python train.py --mlp_ratio=2 --qk_norm=false --tie_word_embeddings=false --max_precond_dim=1024 --weight_decay=0.009
Rows from block 2, named by matrix and row number. Rows with one number belong to one neuron. Each number is 128 + 24 x the weight over its row's rms, rounded and kept within 0 to 255. All counts start at 0. Numbers have three digits each. After the name is the row's rms in percent of the matrix's.
# fc1: MLP up (model.blocks.2.mlp.fc1.weight, 256x128), inputs 0-127
# fc2: MLP down (model.blocks.2.mlp.fc2.weight, 128x256, transposed), outputs 0-127
fc1.95 105:111107123116153145111117151135141127092131090129105127132098082134139092084094170124100152132136139135127127146123135154129118138142099132118112152132154076166104100166143162129149149112100167131167127138154138077073144083175141138115147155139139165148190167136168161146137120121148121138117171079143127061142100129135152139144138121116142124103155145133149121118119134137139136115161
fc1.96 091:136105145129130200121169122095128117163100147146142102102130144134096153115131111146097107179136101142169133127128145150131101105104114127071107154122079154129125102089144157216141125115128113153098139153110162124128128129143163164130113116145177110131090133152094123114135154123140120098139119111120160119120117142138152089134122098137127104144138132086100140155099108152125166145160
fc1.97 102:132158142162089116116086140124137143079126134091117131127133122145100099068134162159143149139138064148163111123132142155159122092127148137105105133127119168100152141131119137109115112176129113094126156135146127132093135156125122115133107148117162092130138128128136115150129120101108156183123146069142087110139124112168105136087152107157097114129107098098078108144125100118118095156170
fc1.98 089:105169134119109128114126120134139123141092120115108167135131113136144119084115150135127078147113089119113067159116137099081116091192140120150131142102112152129134167136087165128184119138115126075142128140163142113109085144100134147164111162166154166124103111091099130087118109128136133158119127104148157124117082113136136109104112112118124151150094080115128151164143119153123135111129
fc1.99 099:148102138113130092105166108139126160112109158153118076150125115126111172126142118110143073095134142125153125147139147119106139118168126157165132130113152125169131165149131087079102153096116131073125126124103165146112121068135137127130175098146123149152126173104141123146111145123124112139151080134172119113103099148127142108112133123143102110133106159104092103123164107091077118145148
fc1.100 102:122121110159135208114105139105166147110098181130133089161114130108140101151145154128130132160125103114141149124126131134139115133140142094126150152087139158138127120067121143155167156125134148100167125092129132163127129192083140121145124149106090121131101101110098116140164119111109141158150153132138142154152094130129117122113120107139167182111184146168157145124127110132130151129103
fc1.102 107:128124134106126122112141103121113108096122076142129092156144113132142104117120139137163169153125115107116110114102160144102106157126140155112092136147121144149138133111112083116127153172119129121148128131161133118120106118127085116111178130104157167145147069154101141100150113111142108167163134094120074103119129105134138125123102088146107113125091147170029141123133107158150139102121
fc1.103 098:108129162154145150141158114156140130151089182156116161114095105111094151104149139144107106136133122110159154119127104110134151087152136161121077117121132138088112162104094118124144114143132135134147102133173078102141118125199140137111128085133144150163105148149102105131109101100138120114136155127157143155079120115097153130144119101089091144131097124175167128144159153146156128111113
fc1.104 091:136133135143102121144154129162131129095128145135071136109122121128098183104103095161142129139133124146127090085196107140131121086106142123164132153114152128142176109136144128112105153055169131121100166129101132143152134135119131101179101152182100148110119126122132135126138110102128152139147123107083141112057149117135115151110127126152130152147124101142158130104113089145150141143139
fc1.105 098:144096155140107139120156096119159080138150135138152124119130148111156118129128113140124129103159122098130134099094131122155116151111131136143167121112162140137188137130091157162132099121119145127092092091141114177200137094125104149081141102077096107087142116175089125140115141177144161125134155117110128156166166162113115113135162131134112123140146119152129111131154126144083147121133
fc1.106 101:111105162189140112152143113114113182183136096145106156121156172107132156155161131114113152139159103147095117132168141129151089139110122101157125139136105140157163123144135128102115191131120122136111133103119169129115131120083140111153120167156108118109148118145103129118158136136154144173125139062132146113157173151085133107137158093131113140142117118111126114139150135161135117171149
fc1.108 100:164131134159165155108120151139156119108145126144162084095117146157107079120134113117131146123099121118111104159108143139116155161142138119133107161123140164140072129171149154125129133119136136126125139072136132096152125154144108157108133136163158088101098096137181107075154148139139118123094086100150123148094073121129134092103116095157103127116094120123116105150114186114126121115129
fc1.109 107:128149120118114134105123104120128108139138143087115144155101117155085133139114126118101126128108130155139143150127155132132109156149136091151111117161146110142122121097101089114165085142107107098072113084143149143177148095112160159103141092179146116153116143125174152111143141150150124105070091138113166106126151130153103164147150098105121157111069126109108110147088115168136138112148
fc1.110 099:156120162148184111175133153096122147117137178142127136167162109128176152112151115156096146126122122161160160130174105142134120112113095119158148192148133140134116155103087113117115129092122147097151128173140149120129121112147103140112170133143128156118114143175102122154097107110154132103177139161133147095134116116120118137142131124153142143095072092150121112142114111110146146142085
fc1.112 090:128149105148101127102145115118105171139119083130114148089136119144123137124142170101122139084100147116094119081129126134095091162134114108101116101150126152097111087134118111201088128112155121127116139157138124133113103132105109139088137073128149127168106149120103138119115114142136134140146138117158114144115110121118182089145077103130071136152107115112157086111110127110099078153116
fc1.113 094:139116146121112126141173159121151156096140114122147133156139154091078127108129118121114112144156164097139130133159167164137105102119133092153126130128146152070131138070129108096081166117153138133125101157154111141109154132131181110148150145122128125128149100115147094191126127104145107117115153124155162140138178103144149157136098149115110110105115134125108083149153119087181129106111
fc1.114 101:108111113118115096160131132147147123099102141104077133127094088149144143094101112159163144135139079101160099154128107158157110091156128139120166144094116147117123131086169112101142127130159165134101163118176135132154124116104111147075128130129143122123100145181141099106140129109138118131151108101118138128090119139126130125110154099178134166134165220121126113127125127126135111127129
fc1.117 105:108139111115178123149158127120123133121129127122140163099107115134159138127116098147110166099147097118136089144151107125121118110138189137119135124121139088140118118142141155162126112139123097111171156132117114120085163153129122159092142105116177091128137136123225131119108107089159127164142163135133144139146114169114091133120118089109147146125133113154127121136103101145109155196164
fc1.118 103:090102179134122121160168126121112102137152127086114085062142174117154132143125106158184077116117155136124123130129098153093116129133119149135160159149138150120141124142188120133152130148118126122153145131157130182149146183145139151145141136121111128181130136118136097141176103143121118113147125100110154117134131143118169136132136136113062115133110093130101090091103123126125110128133
fc1.119 102:142143134134115134136125122135106144117138115114091139167109151085125139100160172109147138143140126108142115142169102096113143117123171127071133172128169160129087111146176123120131121154161094123097137161090112115125159115117109124111139147162110143130132123117101129106137128115166131137142142105161130091115105190112119135131163111140150123131174088180117134114101220128126108133146
fc1.122 097:116130145160088167125174165149114138098148115107126136110131153111119125150156145158158129091157095076143087126139112169105107172136117139143150113110128132119061143146135154112164129124113123122147179147176147155142122095114096185133147106136121128173134128118135127132121121136115145099119150105157083104160130091146099151144121122112103131194115152119154139128134135096135094149136
fc1.124 101:152115125135116140132148139093123110170109144117145121131093129145113143121106139191095083139126131114117091133148074088103163110131133127121089118112110125155080129101118074165167106106105126170119094117130156146167133108122112166179135128101147147143127128103138115111167126145175157088094150116098137121110167131094141089158135140120081116134122121158131135106116104119125138161163
fc1.125 093:132132134125146136071135177146104130125142121139129118152118140129142124135099102141154145123098128114123118142169125146137138169148117130107119074157092157136106135169125166158154114107128123107162113148114119150152134108144154155132130112160088136136107140088123156106147103119183093148125144073134127123104113126127145157159104135086160149165153119080129186117196095160129109121155
fc1.126 106:118135114131143130141149171112157167130124107150128118100111089100136081127118139145131174120123119124126143140133101105105126141173142185140159127128158110139196133134122097130089146098129137098144127109162125122143135059093121137092116129102144085146141098098153189127132162131154120169122101114129098113134136136157111093131081131144086126154136117149119161098147130094113141176132
fc1.127 101:142113089133169184129102146122126145126153133117103127132173145153141137086151151123126148141149117159139156092152122144121083129158087130123109119109124128107136128136169219122139140097174174129134120124166123105105154140152154123115168113124102150109147117162104114157145131070138137154115119141122152159143112096098118132121144124161103136163119115147163169108133140119101089105100
fc1.128 101:107102137111107134122170128118040129103159113160144151115111130163126133142139103075118126122127182113126160105108147104071147099130143143139134174171165129146103116128122103124114149131116086154139133134135121134074136131112119129140129173140113135115165074140093112117154116115129145164135131092107130083132129118127088143145119123137100103159105106149124114129086107187136137139132
fc1.129 101:135101130152076092173093156162166173103127120121109157070120133093119170143114096122132112121097142137129155134102117137118147116116110138143168106123083116153158107113139089145105081106153114159113145128156124157122126125124143149084145132141128102081089134174141114137144106095155129150129115154185076157124123105116112153146165104103168130128129112112140134160130134150131142149128
fc1.130 102:173127123135147177125091171124131113131115124120118168121088132142134110166161125132103116155159120099121149080119123102135111117118143189072169144105142140108138091150147122115140144102082123128086146081115144124154127120124169116127136149126105133110135110104143145189127115177129093117117126116149113116146162094147103170123128139116126164118156157150123091162107099125137098082147
fc1.131 099:129126100119128105135096146144117118175173147125149126136132110127152109144126127129146144117102130134165134150179142091129157157114147117091131128109116114093163132115123154134104171069117145116119112142115115162089099143141104145152138124128144134121108111111139129127133203132142150144134098104184130162153119159175161138106113110160109126182168159135118138099159159137089191132132
fc1.132 101:159135162138110107081147110071119126165134128123127136130182145119137121086119157158106108142141106129094162118136099110090099167122145117114109134110144173127111152179089091150096105096145092106120135157126123121140148076104142096085116135129149157112136104138159149121142116134130098121126128176174107128148149141152136142096118147120108118093133105163162143148128090111107118077124
fc1.136 104:093116122082142115089097087143113093121168085114101086162112175120154160136107118140110143140107092154141131131123131135109112131141090153144150095150133078146109119152114157132110121146147157148115149086087163148110110099100127173079162127116111133127125109097118096120117115107167162118084142113142145141156114123110124118108142113118144152120161147159110122122135141089108182147092
fc1.137 092:166132110140147092126145158141134151173144158124111113096131121123102138116139141156086102147121139157151126143101140159158116110157145128123153095091100158104151134158122096080127140123143154145122125121132145077099112124106119115106140165073145162132094125103138109109132135152141156088127153114139132142148123114127177115086110095186164155147145175089113142147137163139104185142114
fc1.138 097:149114158124107105047104187117160117118108096128147148098131107109106152154138125137126093121124117134092088114156070118130106108142078124132153150124129147117138132133117113110123138115103134154153130116151186120140145160178140109151117153087128175135129105120104148116161125133145147162135156116135117124167147106109110152107156135113155155170135152112144115100122129095136158138064
fc1.139 105:145165143145148088121135151151140123145159132136106165086108145097128144116156103141134144096184159129152133198148129090116128162138148151131117132079151160168119158143113142142118108120145152120150193118144130104097118134137140123177100160139099132135110113132130076163079087119118108116120118092144110156142103166124131129135127094148174116148139154157097128119138145157151119138123
fc1.140 106:117090113097056118126161148135163120123122096161120125060077100161100129110111133167116092074153154138133105115140145153132121122147125137124117117088120090102106118129119117112120116097139132103078124148155122130134119178114111091132120093162108124139143110132137119133129097134126146137105098123116124096145124114129096124087141122100105119149103190136145088134135129111071104170131
fc1.141 112:146082155113122138170166107139128128157130147147145092142129114144123122086154084111127169066161136155134152121153110110105152118135141107169112147120134137112131145124152145073140146162129147132119117148153136090180073125127153121117213137120131114122133149117153150132129108126095103137107110123120096088121106165126152119097099098128148186108121123145147107123100119119096140152136
fc1.142 103:103087097105119158104156124092149125172103130136143162094136140116112139131108133115143157123143128128194087149119122114110110074096085153156155151143141131152135133135129148149132160146121158121144131123107133157095148087163137125190154119108132166149132112165122111085163141130170155145100155158144095100116104139097142129138146117079121117145122136125102156155129108158167091130142
fc1.144 102:158120141095138119174177107121130127126095160150161112134081145104142135122147091099171127124161147131134124126156086162123114116135133130131157134116129123156144094124144190081124135122122102108120145163156125166118144132129182142171132126152111138107122147119090112130075074152110113103126125114115122164122166079111164125121130110074112099174155117151146150117129117132158153115131
fc1.145 098:082128144116098157126146117157147139119089104132122090138090076100125110156183128120125100108138096091095149094114128154139120147167117081131110121080133127114134047114090124159138122146147135130149097125142120140140123179136137155150114122134080125150123119157136129156154115130118148157125101147134146120119109089138107096147120133062122135131133112110136121122077087100149098132130
fc1.147 103:118132181141149133128123156122149092094140097168135115132188145130179127097170140137135141121127141140087135115139150088150123157168181119139128129167137119152102069108160159130102090109148121158129150177122118144148126094138101122179201097117136116141142129144146124142139124145123144125134144119132095158095117123150167148103143106120120149152139180147141152127129144104120124119112
fc1.149 100:139074149134083145117128140162132166132110103095098131138102097095125127129158107125122092108129149108180154132070107134128111141142123087156116139109142108104144166142149115154153176142113125161126083137124082122139088123143160110151159143125100127133138105155131168155147132137165146146130105141119129100118129100163126108144140143098123122121146146088168125175136149138195085112137
fc1.151 099:149143156146101161169124120161125109132130121117135156145112123167120145181105145096080147152095069150104135144140113112134135152107118135184176156138139149148164086115116159104128142102175104117169103094107150153153166169096117146117160128136137111099102121140155108122135129140141145148153123086131079137128115133100160166135146128097137141135106140137159141124145127165171139103125
fc1.153 098:145143125170126109144139120140105114137206149143108113098142126128140101137128118095144113133161144131136141137137100109134141134089147086167156149173120137124130140118126123072171159177126148158107129098136122130179122102090148114107142134099121077115125104117164115132083146100139083089091094165155091141149133143153156136092147110143114157117124116142106146105140142087141119126096
fc1.154 099:127128108084122129116144142126135108136189105095098163174115148115131135116133113157167099118098124131145150150131122152119152115137088091080139105132125161099112142156125113182102159107134130105117171156162167081158113119145153151146131139168139114159110101086133109136113103079153106100137136116114061095134145145132105097129107109130124129116128088143144122106135170134137086136120
fc1.155 103:130134164148111133121145167096111118137127151136133117097112132107125134119110121163166131144169129160112155139138144113104076132100116161187099172155172151114123167093083101130094123166084128088090125099148126118140089093129139183114104118158155130099112090111096134153126145133107099127142123118167094113112104150114127121126067136113147108114104126119140113147169129137120136112150
fc1.156 096:152148112161152130142104129098185135097095148117134120099151147125135156189158109128126127160202168088154145086162118125110125152128169132144112126135148119092108140096123110112108141141107114130149151124135091143138144142168111169113131139088123122150092130154106112156142151117101163146146124154110091184117163138118152096126149118137123132115122124103139117160102116135140115061113
fc1.157 093:142151105146123153075150137124123120115119159105142141122119104125158151119111161129146122143109142130147086080134137093122092097168141101134176118128112126112120113143119090151097138132128131130174117136134135180097099101150128142126173140163119153131093076156102127104137132109095140128136153129105105070127146147138192152148137101125143123079118097087139130111125114108127167105188
fc1.158 103:148098168125159125098158123099104092120127105148087108141141115067139151113124097122172151094108150107112112114138143187061114107095116121120116146116144139110135122150132148181162159129096172145159113123119122102099171131146141124103147114121134144144106100103154118133110088146155104174128124107112113124102135138125099116111108145122153130091151134133116102139118127126143130059174
fc1.159 103:166113144150097147082086101112147128117127128116182112127130145141122118157127154145122099148163103115133166150138101139164122096148102126119139138168159152129096090103138149099120140145152105144133147189112115117135149130169138130139114124130143118117123162156166122135129088137120113165175144139119096137147141170151103094111083114141130163113113145063114161118095109086142170139095
fc1.160 097:135107120153154077114145161126115105110100103139105121114159165121151132148126061178106136126144100138064147150129143125104144141127135114109137111133166089135145116152138103112138118136118116112139160151121159140169135128150106128120152161163111171168112163129113141156171138113116113134100139099096104102155130114159139146137143154171149163144122088134114115057087131121132092102118
fc1.161 103:118123140156122134117135118135143114124138133149117153093115109136128114103139176111123157154169110152130104165168119146123123100104110140098164138145115121135121111127137165106149116126164176096120096109118094118174092165124127071154130156112117110148107137174123126097128128133103118159117154120159104142126129081104132172100135121165103052148070144152083094111106123145143143110149
fc1.163 094:116077141135109114141143172106120152128101100084108131139121092135137094122114156083130129102119079147124094077103171084126102146134157068132138156141144165135152183120169132152129116128094173106112139138106103116144099143113156158119154134150112102119084131139129136115119102137118122115106128120154152150101111105126162156107110144167157119118163105115184153092130124126140122133123
fc2.95 104:149138131101101143144125087113103090144107152123140130137125161121121125218116110131144121145173133099161145126100148110125158136118162168103114115147143141112142162121086138084092161124138136146116098135121126149092096151093099148152108119145117051075116149134155125129122107117134115148122123118135141147138145166097145145161124145097077130119086134106089105133113106114142144102154
fc2.96 079:153148109135109101162078126161121136138148080121110152099132067147150117136117132121132097118156117157110107114120132112140156122147141086152146127129180105151108166111097123102135149139096104119137151155107069119145114140140102116132106165117105143098152090145186131149141101164126113110142116092166158083113119104123165166105138127114116140124111082166155093139114114130130113088123
fc2.97 106:108106154114097131165138137110149074118113092117124157108177158116165100135138113101116111086118152148091114137145105114132112143122110124149178145153120117203093132129136107145125148080121121144153131111100093112136130110154115177119133106103118121055122116150153116120124124145143108088130127117108149127144120132128155113156125145178156131096158170150165124130153159124133098094095
fc2.98 094:110108147112146187162174108109134117119122150135132127140121122106129165140128100109145125089111131152122176110141107168115146182123164151100116137154155124117150075131166117165116130143157137189120112143115129146117152117141106124136123132110135116155196127142096085157124124098151139080117148109184117099127153129124134153124133145099139072112144151146113108100116109090109134160103
fc2.99 099:129176093127142143152136169146143079158144112182129110112114172111119099105136139141124175122118089096127113106067128134124168149144136148095136163154118131151160090142139134158129109137106142173142100143190102145131172148141121155135063123113118145144146129122119168128162110120115153168123154126118136147117137101113159131131130157151131110132126112122145090126125143172088158112119
fc2.100 095:165127152118126078144163073147122147083147118084101131115096110128099112141102143113142121091128148160119128151121134123121123118142133131116101092196105126112160100183080109089103109128146125138113098127163116113121115124178137164121146151107138137113148112131166133121103135149055126128091119149119123131137135101135115116098136125123112125102125097176097075168145118119095137114122
fc2.102 104:124144134139162149149133142085138156144119159114139117144144132117115092130153145147156077088157108163117117125134106112112095123142141094161122116108135158156109137137134154149150113155170123168127119158132081123148170169100122139100106123158139162156155141112136116119124135115123142105081104123091157130165164133180154062098150113122152173141125184113153124106139116131148152089114
fc2.103 096:156133118112098128095120113124076150099134099132118125173126148098150136177134088152150147126126076113137142103120116093114110161080131136127137150087145145135116101119161139139131095107134132135092161156142189160136161114074148138141147153105103106112093134147121135085124153083154142130154109121110167074129110142125118106117111140162131150118156149089120132125108165092092111140125
fc2.104 084:149133096096140139119145161128122128116097125115202149138116114101162094148130173132126123099136128101124122160111148128110129140100148143106088136154107103111141142131068105127099116195112121135144110131125116121124149098115165104117088078084153132108140148105123151125106102121148110108125134148188144169149128160117150105151155126115100145114172116116092079163148157113137095130130
fc2.105 086:114137120104137132132124165139119169116125126114146147126102164144138097099103127124139168112079143094163153129104147099126102125119100144125124141131119100083064053108126140126108092130145121087129153109124143112134122156147139144180074135168154150109130133109175117137138143069103132100135136181119108158110085102148101147129091125100140148137149158139136144130102115125157111127123
fc2.106 096:139106122132124154068121146144132157132125121152116146088090124136133089081131128105102090136127144162097143120131093131144105087159106131090126094130163087092111156091143135124143111094135149206130109139150120140144132121148145145111097147139131137158114179101131099075125114086138142159087105132142126145145125134133113122087124130121088117136101117140143118132158121079120103072120
fc2.108 093:127119074137140093135123116138053145156108112112151168151133144102130148104129157132114093134126133126111112121153109146112122129106116089153136117123130137162172178136101086087152112123136162087147142148119158184155112176087165117154124144100119150160137102121140123179111136083143139141129120168144131097185139154132138125156107112143132114156136136115149129131151119125115172107151
fc2.109 109:117145130119179140125125180126165150115146165141135139156119120153095106162130131155110117183144153124097139156164123157158158117142102152131131102151129123085128083110130102150150113093102148103111097159123127152121120131132117146093119120129126146132126153105103105152115134174168123119131182087125146131113154120077159121120121169154096126140144134134157118118160140040143149130151
fc2.110 104:074116131128127099101183107126118120138134087120140128098139129149136130110131119137113112054126146147124144156096153106133059155167176098098107123161140096134132134130126170154133086136130144122093118113149178131164159111181166162131150147123177181128120140114130112117129113101127154128126142098120150128162172139138148105152133111109154152117133138138159101122142119121154119148124
fc2.112 093:124132150118092163109145149144117110092096131117143125169120200121110098158091109130128106189111132130147126105137151165140111127178142105115158136152130118131102126140135158133167094103149115104118151077154130127134125120127151086158149174136125157097144153109137117115120163140156116116152134136169127149109130138084126106110186130112130121120082126106072106138131137150127133151071
fc2.113 093:155163153167120120156096156131098159091143098122122182136132095151118142106131139120127133101145150171142137152120089114150117143125090120101157094158147127115097092149124100149149120129142134115182138161132159064145128125097093110133135132127126114081151122151123125131136155126127125174129135134159101102152143117115127090091128131127103172161129135155159139071113151155154160082101
fc2.114 105:123139132185072076133138077115144127149126089157129126136125163103162138119117129143151124126121132161143183117105100138167166117114112175113098118103138126120121191128151149109127118128104134135134121144110126111103139115128150118170120140113109082138194112151116126174153130150134117111110129111177100111163131132135139121153087111135137081151138129160119137129162130122166108123073
fc2.117 097:136100103124081144168139134156141140097128132120150137140128112137119129136157075141123156182109107134125125142152161134096145113105117154096141140182102149151136120117170110170143145153072113132143130187103114147130131131103132084175111152129110140113178146123078152139162118127121117126051088119099090117109150122130119131111123159118131098146131112118134143138120150122165125144170
fc2.118 096:147159092132089085067107152121134130116143145170164104180118088150111138137125154100092145112144130091148137137124155077168125108171116173148141094096125141135105137115156100143134119106153111145114119160120153131099108089121105139144120141153112136116124093140142156142127130123124113154104076123135122115144103102134092090164099117150171153163142156081121108165138107129139121113139
fc2.119 102:118101120140148127135123111123137134118154158186143137123110114139104126148118102147128143168091108139119152126111162145117164171140142150164113114105108098106158156155087122130103131083107186123113122132150136129129163117144138111121117117160140094140109097155100133161104113116126109074140145131109125123117147083145138160183121115156152170114078110117138190116155072089113160132140
fc2.122 098:120127149111141140080118153091104126154168148110135142115106092151120136140088128137122121162127120156163099136119190103134151095102155160090155113157076095156176107134156102121110138108104078115105118089105094130105092147160142108125115144147135114158156129128122158132115119092104103134139087175126112105110143120133147155103147130147121119084123109133146168089112127135164136102158
fc2.124 095:122167116134138135142130152142120138138156122120100143124174125117166121108120129085148121098109127115124131121158127129122069135139116148164156159137091150117183119150148167091092123141126136131140118147129106134115095144113108098093117100131123126094157148132117101117127119161084121140151132081135087118123150150129064144135115107142151140092147192081136088124127125141127130116040
fc2.125 095:145133112140122137139152165066158089146098107098138141106136141129131121097159154097124116177098089085108107115123127165145130107152137160124132158133177128121138146091129084135124158153119124123116140133103159110109117096132160154112114138127109138147162139130162135167076122097132170084144133125151115100150150114125075117143135182105106146094117147142100139130145144119139107135195
fc2.126 103:152171127118155146134165095093158114090151095140133128116149103173103171153140133142135118137156127158130151084132099105137125126114138119099130116136087142157099113185146124106135108135156156131066138141105139135144142110122131139121139116131142164127123134105107123123160095083103144158094143131096107158141106087143151192114107090142101070155105113138125142127107078122160152134124
fc2.127 096:127099127083138099162115093131097124127162147125132091113133120081120151114137116138102136134118163156093126126126126151109175135092145091143106138126162156155129149152124079132101135098099091118149120157139129175148108165085100125136087126156136102178144132163139139125147164167142133090177129080134150118129164143115131117147164110121108127112122152109176092124113109147099151162126
fc2.128 103:086145178156132132100131161154135139174118143150105120122167144136137141085122138134075170129155138103117093142124126130114132153106111084144148116156110163130168135125107161161154139123143135142171144085156136160088123067150107112117127151118134097131123154095133157170108124108140119132181144132149149098084139122076136154084132162123144112090137137145137133131159138125116125094130
fc2.129 096:143116124148155099100136108146127149124178138138120114124111150141076133116079114131125096116146078152128160139113116118116125077100124165107169119137137140137116179150161165139136101101133166112126123138118129138128152116138133110162146097145163082126108109102114139116099133158121075108134126117118143150124112118148124130098108125202144118101110154109108083136164172191089128114129
fc2.130 103:083148164124126131119126104187141183137164122121136149122158143098155101101162165150130134094117133148134125135066131131136099106157119132134093124149099139147100166103149149139138094158130107128108120167126162149130092139118152126113093144157140085179152108132125132131128140088106116148179087099109145113149130128112144116157162117077135087146142131106087123113116111112097139158132
fc2.131 097:123130114133100137098145181121144136122138109161139081102138099127113141130135167118120140114158153126104144084161069130118101114096145140156113130125123123126087132130130152108155142159163104114123166141178109125161126094102120158114152118147119131134094134194179108155125123142121133122091145117125133110061086111091092116076123136124130087130079098118145127133102113109128105140142
fc2.132 082:089120115153119123136122107168150143124156141125131123137139114137105126166142129097149170112113128098134110161154134129133111109121141112126195114137101129105137174155131140088101169169148151131123128126114114117065071151129176125135129133140094109155117171107122066164119123142088186141115142120085078077141114131144140108138105122141141123165122140129130143106118158154127155150106
fc2.136 105:137144144151129124126117149129154123085148138118166128150099098106115106145148110135173084131120142072126178138140130105097160151167090109131118115152098142093133127106173167099171146151125122149121159152145124168143103160125113097124106117143118145150108054096126179112118179145107120125144115119084136117163133142119155093162101124131118177129126137116122126127129125147135096099104
fc2.137 087:090138138145098103134154121111138086132099128155147139143091129128116125150138137099145103114148136065120142144123137116141166120125131166107082089137124146142125088123123156153164134135096080151165138138131172143145125125121117147105124118127128114142150144159183097160094154112094099165151079129129133166120127110098105124157136168085120187146157144102138123106082113126157111154158
fc2.138 087:107105143109147166135143098125113133129107135133081105153143156114160148117132106108100136143121104166117164142147125098116136160114193133159118151080139106116102129122168134131087171145125109133093103109080118146153157141101148119156130142168151130127113158151148113106173144131130119086065079176125129109080118105151143168139118137146138136131122095098133136128129084140133113153109
fc2.139 102:106093145130161138119098125131089135135090161102097112140181156128132117170134083142079165122142128106105125132121165142129117125119131094105136120108122124106090144138106121153139162125131113139128093142160082148124077158168102132092109152114169121127120138137134195120144179137085138151142143124173153096131112137132127134097136193112137117149122124127156169150104124117121103157111
fc2.140 100:136117172125136153117099100156136074121162147114164152147180118149142100160129161137144115104162160124140158117160127111102090164100124112118134106130146141140107138127205110167154122126169179128124127130118168155153127129155123113120131121108142170144132119153159097108112113162172149162144113149084134125150146107107126112128107132128100130141139112058146124117113102133148164104123
fc2.141 123:135074140169136156137145128162159124165143136132131142111146122145111136134138147159108086117112058132124159117111156120116131171156134102105133151134145131122196182142142115134160156147103119098159142130143165081116109120113143119143123104120091068137107165149151131106135130128163100142115158139149119140102084106098112121103115181142140109114122153098116109146124104083150141154139
fc2.142 091:138141154172138118160098147137111164114114114127113120136079121120137109121099122134149109139132091119128100149138133190114088169174127118078142082126071134108116102121144116098151101109147148139167134112151130120143128123135109129107102153109095161126098099140119110099114137130121088125175113139088190139152130123149145098091097138175133160108187126098143133120150128140126144097120
fc2.144 089:073139144131134049122089078101127118151109141120133083122162102153125129156143146119098127136118084083103116090154146094099143153122122134146121124151138124111091108123112136146153128146151148148115138126113097123132106134140096169134129114131134150165124146152147118140137173129141139137143059073131118108156105125130191100139144110158139173115139108116110136104159136102143145109160
fc2.145 100:197110119143131141099155131142127141156156137123143163135143186121126134110118137127140168135084105154137142140141147134169128102135138196137119149163132158137104153165117143092148131085111115129079138156116123131137141088114139111160137162126173143113106100150146152129126146115101100117115118127103106121121175163140123110097130119177079059133144143120110085142145115112121138113101
fc2.147 100:146150107126190156124131140112171153153144136129118093082113101142132136136124122156095087135128124124153145131159128103105133134158100129144116117117155130133124123162129138143141116115164132088149114111122121146086116144098150120112118121122072127099155126137108146115064163076146106138158107112165119127144099122120110094139113173136145151141128085090121111055142101197102128130120
fc2.149 100:125094108127155102129123169131129134115089123070097131122153142168111130129108113122096131175117092134106094124148127099114113159136115179141128163179050120165091126122104122120084146112145135134151121122123112066139092126150098129082151112114130140135131125096148101092106131136127146101120124122112133144136086121135194149138105124088096139141138146135107146164157109128127133150140
fc2.151 098:109119131148116118101112115089127089103126147121131170099157091104110150114142147111158105124132158119104098120134098152128141128119151111119125119109152139132111132134133141142118183112161124133106171183137127121131148102098141100141111152104144127079174131120137105174149092148152081162174151169084169119136138097139136148141126085115107075133085113140180134105131118107094131143099
fc2.153 105:123113163107144160123153111122149153105089123127134097163127110108138151131111134105121162108107070099135112137087122091084120142128122129087107143128101118124127108108130110158129091115155126128111127114145112141106179121133151150103131167144142130104075138176100193142104116128135139174144139157131143113101137128181110096136112170131203082121121148119143120145145091133148131149142
fc2.154 112:136133131136117094126133117117136146161125106129120138129172091086102108101127137121116124091150189150116145138128160088146137117167143145083112108105153147110153093135093142144117125114163129109083088128128115119159142097121124155119133170107116125109147108141172121086119084118091135163104127150153141195094116110105122131103106114174136163159130169149175115159105141146108150130144
fc2.155 099:129096097146113085136148136179107112122135095135141123140136135128123121134158173151114132160069141070153118143138105126138139096151110102121115140111065129103165099131136148111092115144155135170125117133114168144137138125091125084125124106110165105133134127189110143115112136123096124102153125166097139164094116171140144140122181093149093140112153103135094141127092133143111097125102
fc2.156 104:158130148130099152129141104136121096112150159105109104163115101098118135173168099139119168122082152119128122112136106128167139171169129126150149139131100079129138170099137113127140112156068153126062142139110164129105143122133100127145098100096111151112106092109107140138112144155165077118116151131103111153159102150168115136106125119124119164116084149105130106145134134142139090163136
fc2.157 102:118140144149138122189181130114125092156158101141136147125147092137131109145136100155123122118144133132141131137133139124167111168105124149115097124106149145138144154120084098120187145152060128139128130104155138126151142164099143106169132082104122116098112153127139130093123092092091131136128072138131142131161148143138125122116164142171119108131140103138160141130119138111126153153044
fc2.158 096:116109093106104129138105116144120126158154140118131142133131139110120114113168101164140156127121123139115155137182114070162118114104139194158129129160126146165144138136127163117109153107101065085135127119117138158135154089122128133132078148088154101138142146095112156109136133121113110141122156109104126170116114142112067129156107125114108097140144162103158150132171112134156075094127
fc2.159 094:096148122123164134116135106155125128134138132177091113125148148119117140134133120130112116101104137103146173119101142203115143150140112119107127138146103121144159184103133106147104114142166139097132147099146124110141085127141170114147178095111112126102131095159105108084129139133178137117143117176132147143094151099149160147137125123104158128091140108197141142094109163124149094104108
fc2.160 106:127168127175123091146117087101145094139117083097145115132091154167124106109115099106088117104104140143129121148094150153129089135111149102105119116093116124154076118117121142132144092142110149118119122091137123148094175104120112139125116142133143147123157159152158146110116122143126115153153115088164142129136080129138067161151113116117088100159165172128158143132139186114133132151113
fc2.161 090:144140129134128121108144134125131154132136132153138097152152164132114159123145079157140104143147131133127136097144134139139160142155141085112108143088101179140151113112133109138143132099111079121112107155105127110093114112155181130103129137164156144151142120143121113183150115118212154111136128116134100100072125144110169094166165170135130170105157135136153128147139121119136109184143
fc2.163 080:120149135111143081108110090147125116128135135154113132141092113129121133162122171158106136139134187100162112158138104122095136116133093144092156084093137114101132123168123122114118136135173093156122130073124180131120128150191108163150114123135110143143108153127115053114150133139148125153137124138161151109164128117121081091122119128090101129104142150141114115143120103143096081128135